config.toml
arch = "convnext_v2"
model = "self-supervised image encoder"
dataset = "capsule endoscopy frames (Kvasir-Capsule)"
train_examples = 42238
image_size = 32
crop_scale_min = 0.2
horizontal_flip = true
color_jitter = 0.4
cutout = 0.25
method = "simclr"
isotropic = false
norm = "layernorm"
hidden_act = "quick_gelu"
mlp_ratio = 2
inner_norm = false
drop_path = 0.1
patch_size = [2, 2]
depths = [3, 6, 3]
widths = [64, 128, 256]
kernel_size = 7
projector_hidden = 1024
projector_out = 256
projector_hidden_layers = 2
temperature = 0.2
init = "xavier_uniform"
residual_init = "none"
optimizer = "muon"
muon_scale = "match_rms_adamw"
learning_rate = 0.0017
momentum = 0.9
nesterov = true
orthogonalizer = "polar_express"
adamw_lr_other_params = 0.00076
max_grad_norm = 3.0
max_steps = 5700
batch_size = 128
epochs = 17.3
lr_schedule = "wsd_sqrt"
decay_fraction = 0.3
final_lr_fraction = 0.05
warmup_steps = 110
weight_decay = 0.2
adamw_weight_decay_other_params = 0.05
Rows from block 5 of a small self-supervised image encoder, named by matrix and row number. Rows with one number belong to one neuron. Each number is 128 + 32 x the weight over its row's rms, rounded and kept within 0 to 255. All counts start at 0. Numbers have three digits each.
Before each neuron's rows are labels from the 100 images, of 14976, where the neuron reaches its highest value: "top examples" is what is common among them; "place" is the part of the image that holds the peak. Only what is clearly more common there than usual is listed. The data: capsule endoscopy frames (Kvasir-Capsule).
# fc1: MLP up (model.blocks.5.mlp.fc1.weight, 256x128), inputs 0-127
# fc2: MLP down (model.blocks.5.mlp.fc2.weight, 128x256, transposed), outputs 0-127

top examples: finding: reduced mucosal view
place: bottom centre
fc1.217:098105178160151130137091121131156140104088092130126110175140093143151103180074102121112120124146106163154138207116130123107111105134127190123133159160121131217112242165177096143136135107106113107150165145187154105137218132117116116100163180139091131127070128119162144047144114108152168126021123148154096099170151117120107148089132063125103140139123137127146156124134132110123103148114
fc2.217:106179097136162161103172151106116134184154142157085208115166180050156154078158145132145162159110137083153081101117166080185119063123127153141136082115126159112199101057147112120129119078124087145124148114146168163132120068116153080104131080192129134154145137167087121171128108142107152127122120119146098150104129154186118094096117100095101087149124133133088170127168049107129134165118

top examples: finding: ileocecal valve
place: bottom right
fc1.139:098147119109171091082047117167114159117108151193143153108115145133085119106133146149154127122098095105221156074137127160116150125159086189140106155130147127101159124153111111146155072094161154094095124152193097121134112093195069144180154109101154146175150177111171078147072125119103147075116132073141149103123087157164156129063092109130145143134137096176104095118073107111129073129093
fc2.139:110154185133136105157154170084158099054180118137159111126173109116105102114155154089139123133095170080123065130096194134094148101162140091113106125150138095106090086101103092149143162134112141135217101100133125119171095095103109118154159098130136090175195144084078160169105173125214155181122119129106075108114125152096153112109152197175149138094147143096088129100077146145175123122121

top examples: finding: ileocecal valve
place: middle left
fc1.6:113136176114154189092189136104114164140129178147152098168109180099135103135133145248121136142128123121104086079131087168120151116103123123103156128154067151073179109165126128176076107130125143138112100175095130127177159109071123135125111166173109184125093120121146111144134131118163105129115108108143132100136120181159113096152147191137100180011136113131162139129204105105154146156127
fc2.6:119137126098114180158111157115114109118126174102106120110115133081097150112110160054125091076108152124149135184089074171106142101128146122101136132090082090095174141038114114159131143151107126184065102090133097108158118142122103143147150134144113149095119088130107162184173144148093126057158148119099098100102071147114115015142151150150154136115124157165174151174117093178055132162096

top examples: finding: ileocecal valve
place: centre
fc1.190:128120105131081166146129079153144129129134136150135100125132172137128169121235126124160108121170161124110133132095147084140114155115156178156053121166163153096110109127134225111170120102099158078110181152112153090126049079176128189160089097141150122121122163083159099079146042150108089134150147150111142129130117164113127178144127105086195144151127159103118142100110122187165109090130
fc2.190:181120160139130071115146086114222131142163102139108091127165194091121130118157104167146118087155131092113091112197111121156096109153140124118169140089158175074135118131149172129156107161126049137116128112176112163202147151167143153102076152119180174097124136080079112139125169127112150074132085098143114095117169148153154141172167186097096101130108142165077112158097149168080095105135

top examples: finding: angiectasia
place: bottom centre
fc1.121:098153184154121072163143148116058150055122134078084109199130122120102099101107176112137153106120120130104127130112130135124156183071145107112193113135145108138180138101107142140115106204131156148125078117160134183194220112128167145121123166162105177161111127066182074102191138116129105146118145129090091148114143127121072144107160108106128113110146188206104129139118102120121099136114
fc2.121:162107195139124124114174118054145178086094108137120122117133109110193173139125104134134124166126167096125118123167065120126113111148158173192128090056096132081144062178086132088099113158136117145088125042176148160096117119157105156137157124099147107177122087116124147128174114175110113118121123104156139140148164115109183099143148110119180193106066148177114153157068118155105181162143

top examples: finding: ileocecal valve
place: top centre
fc1.210:193168155142083137197113131131126125098169080151131128079105112167111125133118091114106192201095146121118183138129128133149134120152119105079158093135169144160176134160156109104122219089164168122090121179112141126172119123101091107150129137049077172159124045158148072106188080129080110110073118136153186124126106107146131113134134122122133140110147144115156203087111107167102128144129
fc2.210:134151151103155100076120138174159153055064122103131124122141171117102142146102121113094089158138160145107107089152109169149127172108123066106107084124143064117171158179154123074111113153117121167081123173134112149187056137162135129153169132157113058170133164132131101158082125207108162176095117120180146099071115123088098149136124087097087155170131111118064129149165147198135154148139

top examples: finding: ileocecal valve
place: centre; middle left
fc1.197:106113165106113138057156116170140160152133108104157112085123161096097118127127122082142140120218129061084100144129183126103152159111203135138119146142130125116135086159077155185165095175131185152115203120101070148148118129132113131136115118083152118102086134152174149120115139163155126105111123087123143151161137119124169137077086135061093092174112209198091125099096176114143128159184
fc2.197:227145120051145119171134135100162183121092132116122096117105099121126132063142171088140106164194078105125144114095187098161141106126156172134069094099138077129166116161132153091120137141127132141208107140138156201100132119150106119104135174161136137126107106144139083153136143149131153050108132154178165145133126142153159141117164053175146182107137074119104108168147118081155097174129

top examples: finding: ileocecal valve
place: bottom right
fc1.15:129225135128164155101148097113085158148135157125124198168113137138168122147133107056233154168148128174188128134139134140190140120100164107130105080115114085140136115137134095134107064148175131107127155166080135115110111113162059179161075114104136180169159144123108125153110089173143174134128125100136177090180143185126069124117107087132129139150131138145150113138110111150145064096167
fc2.15:145141143130150161160102138104132132109080126137154100119140140084177139050147081139099180147127114097113133154148155171110097113107121101193124156051131165098168189166092050145152108162107125101116142148083135158120090191133111102079139162141198149165180129073135125153124127158130155119175091143146136085140153142114142148121140073146104123073108100150171168113056132223095159111127

top examples: finding: reduced mucosal view
place: bottom left
fc1.176:158091120107127122107103109046179139055140161176114152111090139194090126108172125112127142136132139176118136170118134058121154134168158087139162086139144079182123094115120115172117077111137183110172177165083116149123094169123119154142175111110148099179113092117173101126094157110146161149184168149162094084104148103091086140157119106105136111127112116025089164144109098102173096163134
fc2.176:105118135148097167097062116127094128152157166101090058130164176126129178145194090109071113133070114123084134078143117117163162149157069113121214166132104101160125106107132095112181189079112183116158113149102145117097134187109119126182125154151087176142095164119107092163090119145129159134121114129117138071103097098059132191128154110123170106102153175114139128075117098133108132161090

top examples: finding: ileocecal valve
place: bottom left; middle left
fc1.56:200151158109100126127122159149104106180132134111140099139102124127148144182168104179130088169149119119117084097151142143107128082109118131128214133086105142127040145134115101060143080132137165169136149150119131094128147126067083151095182171113197118115130121145073048173149188112107137105088108101097156184108141090101098148124172096150162179041128130149124120130124166140148104150151
fc2.56:127098130167132142137126107149055145144149102090111112100110184105123160129166135063123120092111091201101050153109070169154076153157105138038076165164131122101108139109139118165080127066139106109104114144125177143098138146115118129121108136130144122094156110077101123095152112086092136105117089151137194080174158121192091121119100165141081138115093129160207149092148186109119155164114

top examples: finding: ileocecal valve
place: middle left
fc1.141:134200044117117137141124112099090120093120092164098161131188139129138171164117140164139133110129124126117127132238103095150090138136181133105112111120178085146112149154113155081137069104179118175178128105095175149132148123145066175130182165127080106108161180068095112169118172081115067166107156094139158126155146110115109148139135053110112094163181140104127157118101147159119128151126
fc2.141:130109117164119128105146082125113102108157099125131079140179094150115124172163081118126136065162156106071108134116141197090111101136085214114097120152154096149128138059165097116100158121180112094130125125099189147146083105127101113089140103129086113111094197088058144141111120121152172142174189155134097173192119147097162096172154137087087192143133117204113089125122153136103137110145

top examples: finding: ileocecal valve
place: top right
fc1.97:153154141111094125136101115141099115123127064078144122160098149112128126117126057151135198163115093121099126151144130128128139138119155009071111114160213169082199141133119124126178165063117160145039125124090111148144153150148202120162142136110148144125135083148107137131122154126164107101050121133114111158213129122122127190132138157151137147149123095145131163158122107138155103176158
fc2.97:096152119167214110132155140126112125153078158161117131174074209145148156172150110117065112081154123111085092103077159145143110156162103130122107149169130106100146155143152090143090132080089152207124112112114126101147083152102096085117154089106144119133090054170196072080113104118130161174110158089111166095167112145154110140127104107154129158153132152083157089148166100067141131174112

top examples: finding: ileocecal valve
place: bottom left
fc1.113:156164158163113136114127091138040147123116184139149126126129136139135054141123073110160230119150131066137071125123102162092099106117140130112149144142103153131195110108147126108138089138167115183171145130160118122103130186115167181116157097128109098130071138091153145202139063090194178106099113139123149183108114140141063170135125123125193098101124129130139124164109128111129070080147
fc2.113:116186138124129110086068108103093116141109147189150137147090170124161141150131157113050184102098116138131122127056117187152121113101111085126074046159135105107130127133120110136082136086170174089097139138130091169114099123127084138162128144094133173093130094181162190143108189164138130154149130122098072105150116145102127156070158153129178111090105126153133021122134100137153186122120

top examples: finding: ileocecal valve
place: middle right
fc1.130:076095127112060163116136107127126109145101119131121099150115164173170062143133074100171101161066035144148111171138105139122165070104127161038115125162173123083186133151123159141103167141148156130154115154081169117116154140110128098128209139161086133113176144134148131096129108166162104107146119155137172144108129119187149157120095108144187138190127118132059185119144111148158117118083
fc2.130:164101070187105102131194168147117135127092150135108094134107156147121125153100160132122117109179072125072103155116120145139115165153180161094160111148071135210062129147128149139133088123057157076036139159187171074099147117115140140100114121114145109115166110082127121132132176154131158111068118161080075125147145124183102135187098156093150129109114127102147127152178134141125067166112