Rows from block 6 of a small self-supervised image encoder, named by matrix and row number. Rows with one number belong to one neuron. Each number is 200 + 30 x the weight over its row's rms, rounded and kept within 0 to 999. All counts start at 0.
Before each neuron's rows are labels from the 100 images, of 14976, where the neuron reaches its highest value: "responds to" is what is common among them; "peak at" is the part of the image that holds the peak. Only what is clearly more common there than usual is listed. The data: capsule endoscopy frames (Kvasir-Capsule). In brackets: how many of the 100, against the usual share in percent.
# fc1: MLP up (model.blocks.6.mlp.fc1.weight, 256x128), inputs 0-127
# fc2: MLP down (model.blocks.6.mlp.fc2.weight, 128x256, transposed), outputs 0-127

responds to: finding: angiectasia (40 vs 1.8)
peak at: top centre (56 vs 9.4)
fc1.216,182,201,186,215,203,239,158,227,225,204,176,182,224,206,260,210,206,221,204,209,223,186,167,119,211,201,235,200,167,215,235,166,254,171,197,129,195,174,217,175,185,194,218,168,213,226,180,228,228,191,266,186,180,245,227,167,211,205,145,233,215,167,188,202,218,204,241,194,194,246,245,274,162,159,200,218,220,179,234,225,182,152,190,231,178,211,232,231,158,185,219,179,173,232,194,231,184,215,178,175,203,188,261,194,262,224,199,182,145,193,191,208,223,205,141,187,248,200,221,133,171,217,193,183,203,197,149,249
fc2.216,190,232,245,221,183,209,209,276,179,261,170,215,224,241,249,140,189,248,187,251,134,214,197,166,142,212,198,251,213,208,259,192,206,222,155,202,229,197,210,188,159,211,200,247,230,268,181,236,235,233,167,176,191,259,186,227,228,213,188,158,174,200,216,199,191,196,201,170,224,181,238,182,201,213,257,179,252,210,218,165,208,212,178,207,206,218,185,175,230,206,229,225,180,211,232,188,185,157,185,235,264,241,197,205,234,191,217,217,158,227,237,160,196,252,188,193,161,203,164,177,190,227,191,195,186,240,177,198

responds to: finding: angiectasia (29 vs 1.8)
peak at: middle right (42 vs 9.4); bottom centre (40 vs 9.4)
fc1.151,179,183,244,227,230,157,204,231,197,179,157,161,197,228,179,194,170,181,180,164,244,151,194,208,196,160,168,199,253,202,201,236,198,242,217,235,191,184,222,169,224,192,206,236,248,168,200,170,169,241,185,198,197,196,218,236,215,208,231,158,185,206,154,210,201,156,146,242,207,143,182,215,268,215,169,164,162,184,185,207,202,220,179,189,228,206,204,247,194,298,146,205,218,176,192,266,209,184,228,159,193,214,224,196,161,176,167,203,223,167,281,195,191,184,200,172,152,215,177,229,251,150,215,203,205,177,206,208
fc2.151,217,196,247,260,211,166,218,202,194,267,184,201,209,182,182,174,180,203,159,242,200,167,173,211,173,268,197,162,160,190,254,229,256,228,214,145,181,208,221,258,227,256,211,170,225,211,229,189,200,218,235,215,253,234,221,201,273,207,182,214,253,166,164,202,253,219,176,254,224,174,207,175,208,173,218,175,225,224,212,174,206,227,229,197,230,201,185,215,234,173,165,200,126,191,231,217,219,231,217,232,223,184,179,190,203,225,248,234,174,182,206,189,239,217,210,201,230,237,247,224,238,185,221,170,185,172,172,243

responds to: finding: angiectasia (51 vs 1.8)
peak at: bottom right (68 vs 14.1)
fc1.231,193,191,215,135,272,164,179,193,196,173,197,243,207,144,187,237,220,192,216,175,265,204,196,178,203,266,207,178,211,187,185,211,223,235,249,228,164,190,202,146,190,196,253,238,151,209,155,203,225,211,153,156,154,250,221,229,226,196,272,195,148,189,184,222,249,204,179,202,177,156,233,217,184,214,183,182,175,127,208,156,254,161,234,205,204,204,217,206,213,162,177,223,227,236,210,250,195,213,208,201,166,220,152,196,218,193,174,213,171,172,219,206,213,183,211,204,190,162,210,199,239,183,240,235,147,189,224,197
fc2.231,205,207,181,237,206,211,209,186,185,196,210,204,224,191,233,164,162,169,179,244,187,170,194,261,170,204,184,234,228,179,188,209,176,158,186,163,221,233,174,170,280,213,180,172,206,194,170,227,217,188,216,185,174,276,216,187,165,235,132,153,207,184,205,153,259,223,183,194,214,244,218,241,178,172,190,153,244,194,198,210,185,254,191,245,220,195,191,222,226,217,213,197,180,171,205,154,205,244,205,249,248,280,122,188,175,211,239,182,237,206,182,205,263,241,168,183,195,191,193,226,218,187,196,150,207,177,206,198

responds to: finding: reduced mucosal view (43 vs 6.2)
peak at: bottom right (63 vs 14.1); bottom left (35 vs 14.1)
fc1.27,169,171,219,192,202,173,172,247,199,178,146,198,246,217,170,184,175,213,194,194,189,156,255,237,209,187,214,192,173,234,210,195,207,219,273,209,197,189,235,269,234,170,199,228,215,187,217,191,231,226,193,175,194,205,231,196,232,195,273,221,216,209,189,237,272,207,147,216,109,214,195,213,185,183,195,253,241,243,184,188,241,181,143,211,180,154,218,208,225,232,204,149,251,224,204,247,194,201,248,176,226,173,224,147,174,196,173,188,137,197,196,216,223,197,180,183,185,180,225,167,137,199,204,186,203,231,184,190
fc2.27,212,209,257,185,167,201,202,267,225,245,281,184,227,215,220,194,206,170,146,262,185,191,252,155,221,246,183,233,214,247,189,223,201,247,182,198,257,228,286,194,246,226,202,196,143,171,223,173,152,161,213,256,206,223,164,214,200,157,260,171,212,240,190,214,160,219,179,221,145,202,213,232,219,213,211,257,173,200,180,169,168,217,243,189,195,214,224,175,175,164,174,183,199,208,211,189,190,213,206,187,269,175,194,216,219,208,184,194,166,178,217,196,175,194,189,190,197,212,235,218,171,200,178,242,181,195,193,204

responds to: finding: ileocecal valve (27 vs 8.8)
peak at: middle right (51 vs 9.4); top right (35 vs 14.1)
fc1.232,167,212,232,182,171,174,202,222,206,221,225,202,218,192,193,214,184,208,235,231,232,211,171,214,154,257,154,185,144,179,182,217,212,161,245,224,202,182,189,215,194,201,253,166,190,225,162,205,257,228,199,157,171,213,151,177,282,230,248,167,222,200,201,226,201,200,253,173,196,201,209,234,176,184,235,201,140,219,238,225,167,182,236,174,167,221,99,216,223,207,169,183,230,237,229,179,132,199,211,235,193,207,211,238,179,182,176,240,201,168,165,191,195,136,201,213,217,172,163,238,193,192,160,226,233,197,186,223
fc2.232,269,175,215,233,210,156,174,206,197,219,197,185,172,209,190,192,192,179,181,199,242,152,189,213,192,137,203,209,197,208,258,161,199,195,226,239,186,221,200,237,247,186,153,206,242,168,189,272,211,246,223,187,173,208,197,257,241,222,238,208,211,182,191,187,135,167,235,198,255,204,211,188,190,187,275,230,233,180,218,191,202,226,207,134,187,219,221,186,169,173,253,192,245,212,196,146,148,188,194,194,192,212,178,143,152,214,182,243,166,202,201,193,148,172,194,209,213,204,173,215,204,158,201,232,200,128,213,157

responds to: finding: reduced mucosal view (29 vs 6.2)
peak at: middle right (35 vs 9.4); bottom right (33 vs 14.1)
fc1.99,210,136,196,218,194,185,225,221,149,253,145,210,180,182,187,188,188,209,241,211,178,198,183,158,186,222,182,131,246,238,253,226,210,196,170,243,194,209,194,249,203,244,190,220,211,158,226,224,250,127,192,170,173,219,180,237,211,211,243,208,220,197,188,204,198,213,256,215,188,230,241,221,203,208,193,212,226,201,142,183,211,178,147,211,197,210,196,201,199,240,237,205,227,238,181,224,173,212,232,197,222,214,229,221,155,146,192,218,218,165,114,195,141,219,195,164,173,187,247,209,188,209,232,219,209,136,167,255
fc2.99,180,199,147,193,192,206,216,187,211,219,221,144,243,160,158,166,216,171,218,144,126,211,250,203,189,161,160,173,190,226,227,241,228,263,246,197,224,186,210,207,253,200,237,220,201,176,172,160,201,169,213,221,227,222,212,164,223,168,185,221,145,206,201,164,147,224,174,207,200,172,232,176,185,228,173,228,177,196,164,202,192,180,140,245,220,191,223,201,187,206,204,140,249,176,163,174,219,208,219,213,213,154,228,216,232,192,141,173,229,213,167,215,195,179,198,271,224,231,215,220,202,218,211,216,158,214,258,151

responds to: finding: ileocecal valve (50 vs 8.8)
peak at: bottom left (36 vs 14.1); top left (32 vs 14.1)
fc1.54,201,192,182,233,176,214,212,237,206,153,194,213,146,186,201,211,149,196,156,254,177,215,211,205,202,259,191,234,199,201,196,211,171,264,223,267,211,211,174,239,165,191,203,213,194,205,232,204,179,186,195,219,251,211,205,187,211,250,216,122,186,141,206,229,221,171,215,150,220,188,186,182,263,204,216,270,214,183,150,240,187,214,207,210,218,207,172,209,141,221,221,195,205,171,213,152,245,203,218,201,188,216,194,243,240,208,168,175,173,207,172,184,184,187,204,165,223,163,153,167,201,108,230,184,210,223,266,229
fc2.54,205,178,195,165,231,241,208,191,185,140,215,182,153,182,200,174,212,158,203,170,206,187,218,268,187,174,227,142,162,240,170,208,168,205,203,224,196,267,179,210,172,163,176,147,217,188,184,254,215,182,185,196,191,215,197,202,240,147,192,209,198,200,153,228,207,239,213,120,223,233,229,159,110,231,216,177,190,193,179,178,234,229,207,149,181,207,184,177,175,214,144,199,191,180,175,180,220,206,224,147,207,184,190,277,215,211,210,222,197,237,155,247,227,193,186,187,200,209,180,156,148,220,219,195,173,207,201,252

responds to: finding: ileocecal valve (39 vs 8.8)
peak at: top right (100 vs 14.1)
fc1.147,222,194,205,210,202,182,165,145,233,180,233,145,158,171,208,231,207,216,200,224,225,151,230,251,200,213,180,240,182,196,147,206,239,188,213,280,180,203,205,195,187,116,189,188,226,233,167,215,212,179,270,154,204,205,203,150,215,166,171,239,192,189,167,136,228,205,186,243,173,188,211,172,151,173,170,184,173,192,156,215,227,173,230,198,211,165,181,189,175,221,220,198,203,194,210,177,192,205,279,206,219,169,204,201,213,207,183,296,252,238,176,221,196,214,195,230,229,172,206,235,179,184,212,191,238,179,178,235
fc2.147,231,212,215,169,239,163,210,200,167,181,211,209,167,203,189,146,217,215,215,193,139,147,216,233,212,182,158,220,242,206,191,232,173,250,182,181,215,179,155,205,259,227,226,260,182,233,204,198,178,221,268,180,120,185,208,238,162,221,236,189,186,183,232,238,209,127,189,191,223,214,217,247,182,181,166,209,223,210,184,189,223,155,178,258,193,122,179,173,165,210,199,164,214,217,171,210,186,156,184,186,205,179,161,192,222,191,253,218,146,183,167,170,221,205,150,228,226,164,166,210,180,167,189,179,200,227,199,217

responds to: finding: ileocecal valve (36 vs 8.8)
peak at: top right (70 vs 14.1)
fc1.62,227,176,204,211,191,179,195,247,189,210,199,189,185,207,208,184,166,174,215,168,178,180,175,185,180,182,150,226,129,201,178,207,203,197,252,172,122,211,241,198,263,195,193,143,241,247,226,196,217,198,170,222,231,228,224,192,253,167,198,222,194,170,196,176,203,163,206,236,210,203,173,196,231,170,182,205,192,183,220,193,196,170,129,277,184,177,219,218,214,196,145,201,208,172,179,195,268,187,244,168,256,254,178,269,200,231,204,231,142,210,223,223,194,234,196,228,185,180,199,168,215,171,190,251,225,189,179,138
fc2.62,149,244,228,195,232,179,224,212,208,169,192,184,163,239,210,179,245,164,197,240,144,202,234,197,148,180,187,180,179,226,179,192,167,249,209,204,242,138,211,212,227,239,202,185,247,228,192,173,139,277,175,179,179,175,163,185,178,171,241,238,194,178,182,183,169,190,193,232,218,203,164,183,191,178,259,228,184,201,148,232,209,174,233,222,265,160,169,236,194,166,166,168,204,208,180,202,163,231,205,243,221,176,207,202,227,217,219,196,261,165,183,171,176,227,144,152,186,175,205,183,187,179,179,184,257,209,230,182

responds to: finding: ileocecal valve (44 vs 8.8)
peak at: bottom centre (70 vs 9.4)
fc1.76,250,227,227,199,151,252,203,159,237,225,208,215,224,179,180,200,248,177,225,176,199,196,216,151,213,238,245,214,218,166,168,178,227,197,201,196,167,179,191,231,157,205,218,216,229,189,234,189,156,190,214,199,225,223,144,190,185,205,186,130,161,167,185,189,210,215,198,254,232,218,208,259,194,165,188,188,225,178,164,208,137,219,198,245,205,191,180,244,234,209,171,241,231,185,151,183,257,217,237,176,166,261,234,174,210,285,215,192,206,193,202,179,159,170,177,212,150,204,178,235,166,181,218,213,129,172,201,193
fc2.76,141,196,216,224,235,207,187,206,216,173,223,229,231,202,218,195,204,171,242,175,193,245,213,221,205,178,183,207,198,235,187,202,211,143,208,244,170,171,241,209,162,201,165,176,222,166,226,212,223,177,218,245,193,250,190,208,188,187,237,213,189,236,244,141,226,175,179,197,196,240,199,182,246,233,156,211,188,186,228,119,163,176,217,206,199,230,190,258,209,233,220,156,182,206,203,186,204,232,271,140,178,188,177,152,166,189,192,209,209,212,243,124,202,164,241,202,221,250,212,226,217,263,171,205,133,231,233,207

responds to: finding: foreign body (27 vs 1.6)
peak at: middle right (27 vs 9.4)
fc1.194,178,236,247,270,151,222,236,219,196,156,174,153,229,218,184,182,196,221,169,185,164,172,198,228,196,182,215,145,205,191,242,225,262,153,196,180,133,239,198,213,213,236,141,224,219,235,195,192,228,153,213,208,160,210,228,206,165,232,186,200,173,251,213,226,183,201,185,174,136,194,168,179,286,170,220,184,190,192,228,225,173,184,204,235,193,180,166,257,230,230,174,194,195,156,181,170,207,180,230,199,179,193,188,228,199,223,219,193,207,240,222,188,176,242,216,247,261,232,185,211,146,194,188,191,160,178,170,196
fc2.194,219,225,185,184,219,235,216,161,217,227,234,233,220,172,191,183,220,226,216,200,194,184,167,167,193,184,275,166,206,178,205,238,137,193,187,192,215,196,227,211,167,182,217,193,205,231,155,186,169,221,232,168,179,214,175,226,199,196,221,226,188,211,212,189,262,219,227,215,204,171,233,211,187,268,210,211,187,167,210,221,211,157,263,180,194,148,175,173,189,195,212,286,200,204,263,231,222,210,181,242,204,247,223,179,177,199,193,221,204,229,188,187,235,227,210,183,196,289,289,190,192,146,181,131,251,213,207,233

responds to: finding: reduced mucosal view (32 vs 6.2)
peak at: centre (54 vs 6.2)
fc1.42,230,261,261,228,198,248,187,237,256,184,167,199,180,173,226,253,186,196,211,213,214,218,230,211,245,175,199,219,217,174,145,196,174,153,166,175,159,189,223,206,202,186,242,224,175,172,214,190,213,174,238,200,217,205,188,173,199,214,186,178,217,211,204,207,215,168,198,168,188,225,189,185,227,142,202,183,207,258,232,186,191,270,164,159,223,245,190,206,227,186,218,192,182,194,217,161,93,168,157,187,201,161,214,207,248,237,191,270,207,244,192,207,190,247,186,203,169,201,156,205,212,137,199,216,180,139,197,218
fc2.42,197,210,144,194,168,213,204,203,208,241,197,250,194,220,217,160,171,203,183,193,264,217,190,213,235,181,162,209,170,228,179,240,202,196,223,190,147,205,193,248,177,209,152,196,222,192,234,132,152,222,223,207,141,305,187,210,125,191,192,236,170,208,227,195,211,221,194,164,234,210,158,244,188,190,168,160,228,227,146,228,223,189,163,197,177,214,268,193,178,169,169,152,177,190,187,211,174,213,169,237,186,173,200,175,169,213,230,193,149,151,200,200,166,162,197,212,180,222,230,217,196,213,170,226,225,155,217,192

responds to: finding: reduced mucosal view (33 vs 6.2)
peak at: bottom right (64 vs 14.1)
fc1.138,150,249,200,179,212,213,176,207,239,183,163,212,235,214,189,217,214,220,215,272,227,165,190,220,245,138,175,169,229,192,226,183,203,214,177,178,182,194,175,213,254,187,225,245,206,262,142,235,178,191,216,188,173,193,174,130,211,250,188,223,210,179,235,212,170,222,169,191,187,171,222,203,222,246,176,170,242,155,209,212,184,164,175,212,168,230,227,213,224,215,180,221,233,258,192,224,203,182,249,179,154,197,187,133,229,210,174,221,202,252,158,189,168,155,200,178,229,224,197,251,188,169,181,280,189,189,174,181
fc2.138,197,245,186,184,226,197,205,165,209,221,200,142,185,223,181,228,152,256,206,163,229,187,178,202,151,235,212,190,193,157,211,271,151,196,190,148,169,146,201,158,221,204,225,170,223,188,180,231,154,238,188,121,194,202,212,201,166,205,157,218,225,191,237,231,219,191,220,198,210,185,215,161,242,208,170,203,269,201,159,216,206,276,150,194,187,195,154,192,184,205,234,193,228,199,221,220,278,145,177,221,183,209,177,235,172,232,202,239,269,206,196,159,169,228,183,213,185,191,190,199,190,181,220,228,171,230,205,211

responds to: finding: ileocecal valve (30 vs 8.8)
peak at: middle right (44 vs 9.4)
fc1.13,191,199,235,175,153,213,241,213,179,200,160,115,251,184,221,213,231,229,139,233,171,184,233,263,176,193,179,191,142,170,247,145,197,162,185,167,217,221,199,192,244,184,213,265,192,138,220,188,185,184,212,210,200,228,212,139,196,209,218,200,219,240,174,196,241,224,216,209,212,200,181,223,234,210,189,163,216,179,155,199,179,181,191,191,218,240,185,166,191,169,156,189,132,186,226,200,182,159,241,243,173,215,184,243,191,228,211,180,200,187,245,183,184,221,257,230,251,219,231,231,216,158,169,197,174,205,238,181
fc2.13,219,185,162,204,147,223,246,209,256,217,210,221,212,198,217,172,220,183,151,176,228,165,157,196,200,138,186,192,246,217,178,199,150,174,171,188,159,192,182,225,215,226,169,171,175,190,224,203,160,188,231,221,183,191,197,207,248,218,216,230,143,198,192,188,213,157,219,248,171,162,193,151,184,214,182,154,205,214,234,253,215,192,204,165,211,184,219,126,213,190,234,212,174,146,227,238,199,177,210,156,250,184,214,129,149,204,238,184,251,212,213,208,200,174,216,210,189,260,182,136,186,193,269,169,181,200,221,167

responds to: finding: reduced mucosal view (27 vs 6.2)
peak at: bottom centre (53 vs 9.4)
fc1.16,197,214,211,207,225,195,214,206,231,155,207,214,164,179,200,214,183,227,211,161,139,150,223,215,190,190,200,217,189,234,206,210,161,198,197,138,159,227,241,124,208,202,257,160,234,204,195,195,229,191,176,199,187,224,200,180,189,161,227,200,196,215,225,234,139,204,184,193,213,195,186,210,266,172,198,103,168,200,225,270,231,202,192,181,188,198,208,169,227,181,189,254,163,200,252,243,167,208,214,191,210,195,194,197,239,195,180,253,201,238,208,210,188,174,137,252,184,227,149,229,269,152,177,192,157,222,203,167
fc2.16,148,195,256,193,192,206,208,183,236,161,190,196,196,216,195,175,220,256,203,162,219,176,224,238,215,167,202,160,168,219,207,210,172,187,177,177,254,165,192,181,220,156,188,251,210,212,216,183,210,239,180,203,204,219,175,194,185,122,221,195,245,208,197,200,176,185,198,193,163,218,218,194,153,223,195,199,204,168,182,211,154,231,213,175,198,124,148,245,190,235,200,148,173,167,197,218,226,238,196,204,225,90,202,183,216,183,203,230,185,226,223,133,139,175,215,184,144,196,231,170,197,250,190,240,191,151,231,218

responds to: finding: lymphangiectasia (30 vs 1.3); finding: pylorus (27 vs 3.4)
peak at: bottom left (61 vs 14.1)
fc1.122,184,229,222,190,208,218,150,208,166,225,159,208,237,174,158,191,170,180,226,205,203,213,221,222,212,227,199,187,144,194,199,182,257,171,141,215,194,203,216,173,226,196,206,131,157,235,131,174,303,245,243,184,205,187,232,213,196,197,179,133,229,193,206,235,245,272,170,218,210,166,229,170,200,177,215,196,213,179,218,160,213,206,179,158,258,209,155,199,223,216,203,186,187,168,213,209,187,220,181,230,218,213,218,245,228,220,233,146,229,207,208,166,215,192,158,233,213,186,187,170,192,189,159,230,144,239,181,201
fc2.122,198,232,220,213,225,214,229,194,184,193,255,127,167,233,203,209,229,225,187,195,172,225,195,184,182,178,170,178,186,178,208,154,173,243,154,235,205,167,112,186,237,235,155,187,197,145,189,226,249,187,148,180,224,211,166,163,214,174,212,214,225,231,174,210,160,181,190,184,199,182,222,182,195,189,201,250,272,206,228,122,223,209,215,224,246,199,198,163,231,211,161,208,190,160,258,225,250,171,180,195,177,191,207,156,160,186,175,215,231,256,170,227,191,211,209,180,198,197,228,189,244,233,223,256,195,172,232,188

responds to: finding: pylorus (27 vs 3.4)
peak at: bottom left (47 vs 14.1); middle left (27 vs 9.4)
fc1.169,145,212,196,161,267,142,214,212,194,227,219,219,166,178,200,173,213,264,191,229,175,205,161,206,202,199,216,226,134,219,205,191,187,234,176,237,235,204,190,193,208,196,181,192,172,215,209,217,261,191,182,157,167,189,211,200,203,209,212,157,253,210,187,190,212,207,229,276,232,191,190,115,216,168,216,222,161,166,179,244,173,213,161,237,215,242,247,160,210,177,157,157,182,190,203,188,184,203,231,209,227,222,208,258,210,176,168,160,186,192,173,250,232,196,167,285,207,250,200,203,199,242,217,198,161,213,181,171
fc2.169,156,229,183,212,216,232,163,245,183,210,241,185,223,200,228,155,216,199,193,193,222,218,238,164,223,212,232,202,210,184,166,131,171,204,204,246,180,220,188,198,159,190,209,167,152,141,155,222,168,183,224,219,193,170,185,171,167,153,204,201,197,216,200,233,207,209,210,242,227,152,176,247,186,166,244,165,232,167,231,245,174,201,235,179,172,213,164,154,218,163,209,206,208,169,172,235,157,201,239,221,234,175,149,245,263,233,158,166,201,190,198,182,170,200,212,187,168,132,194,205,223,190,252,235,169,204,131,168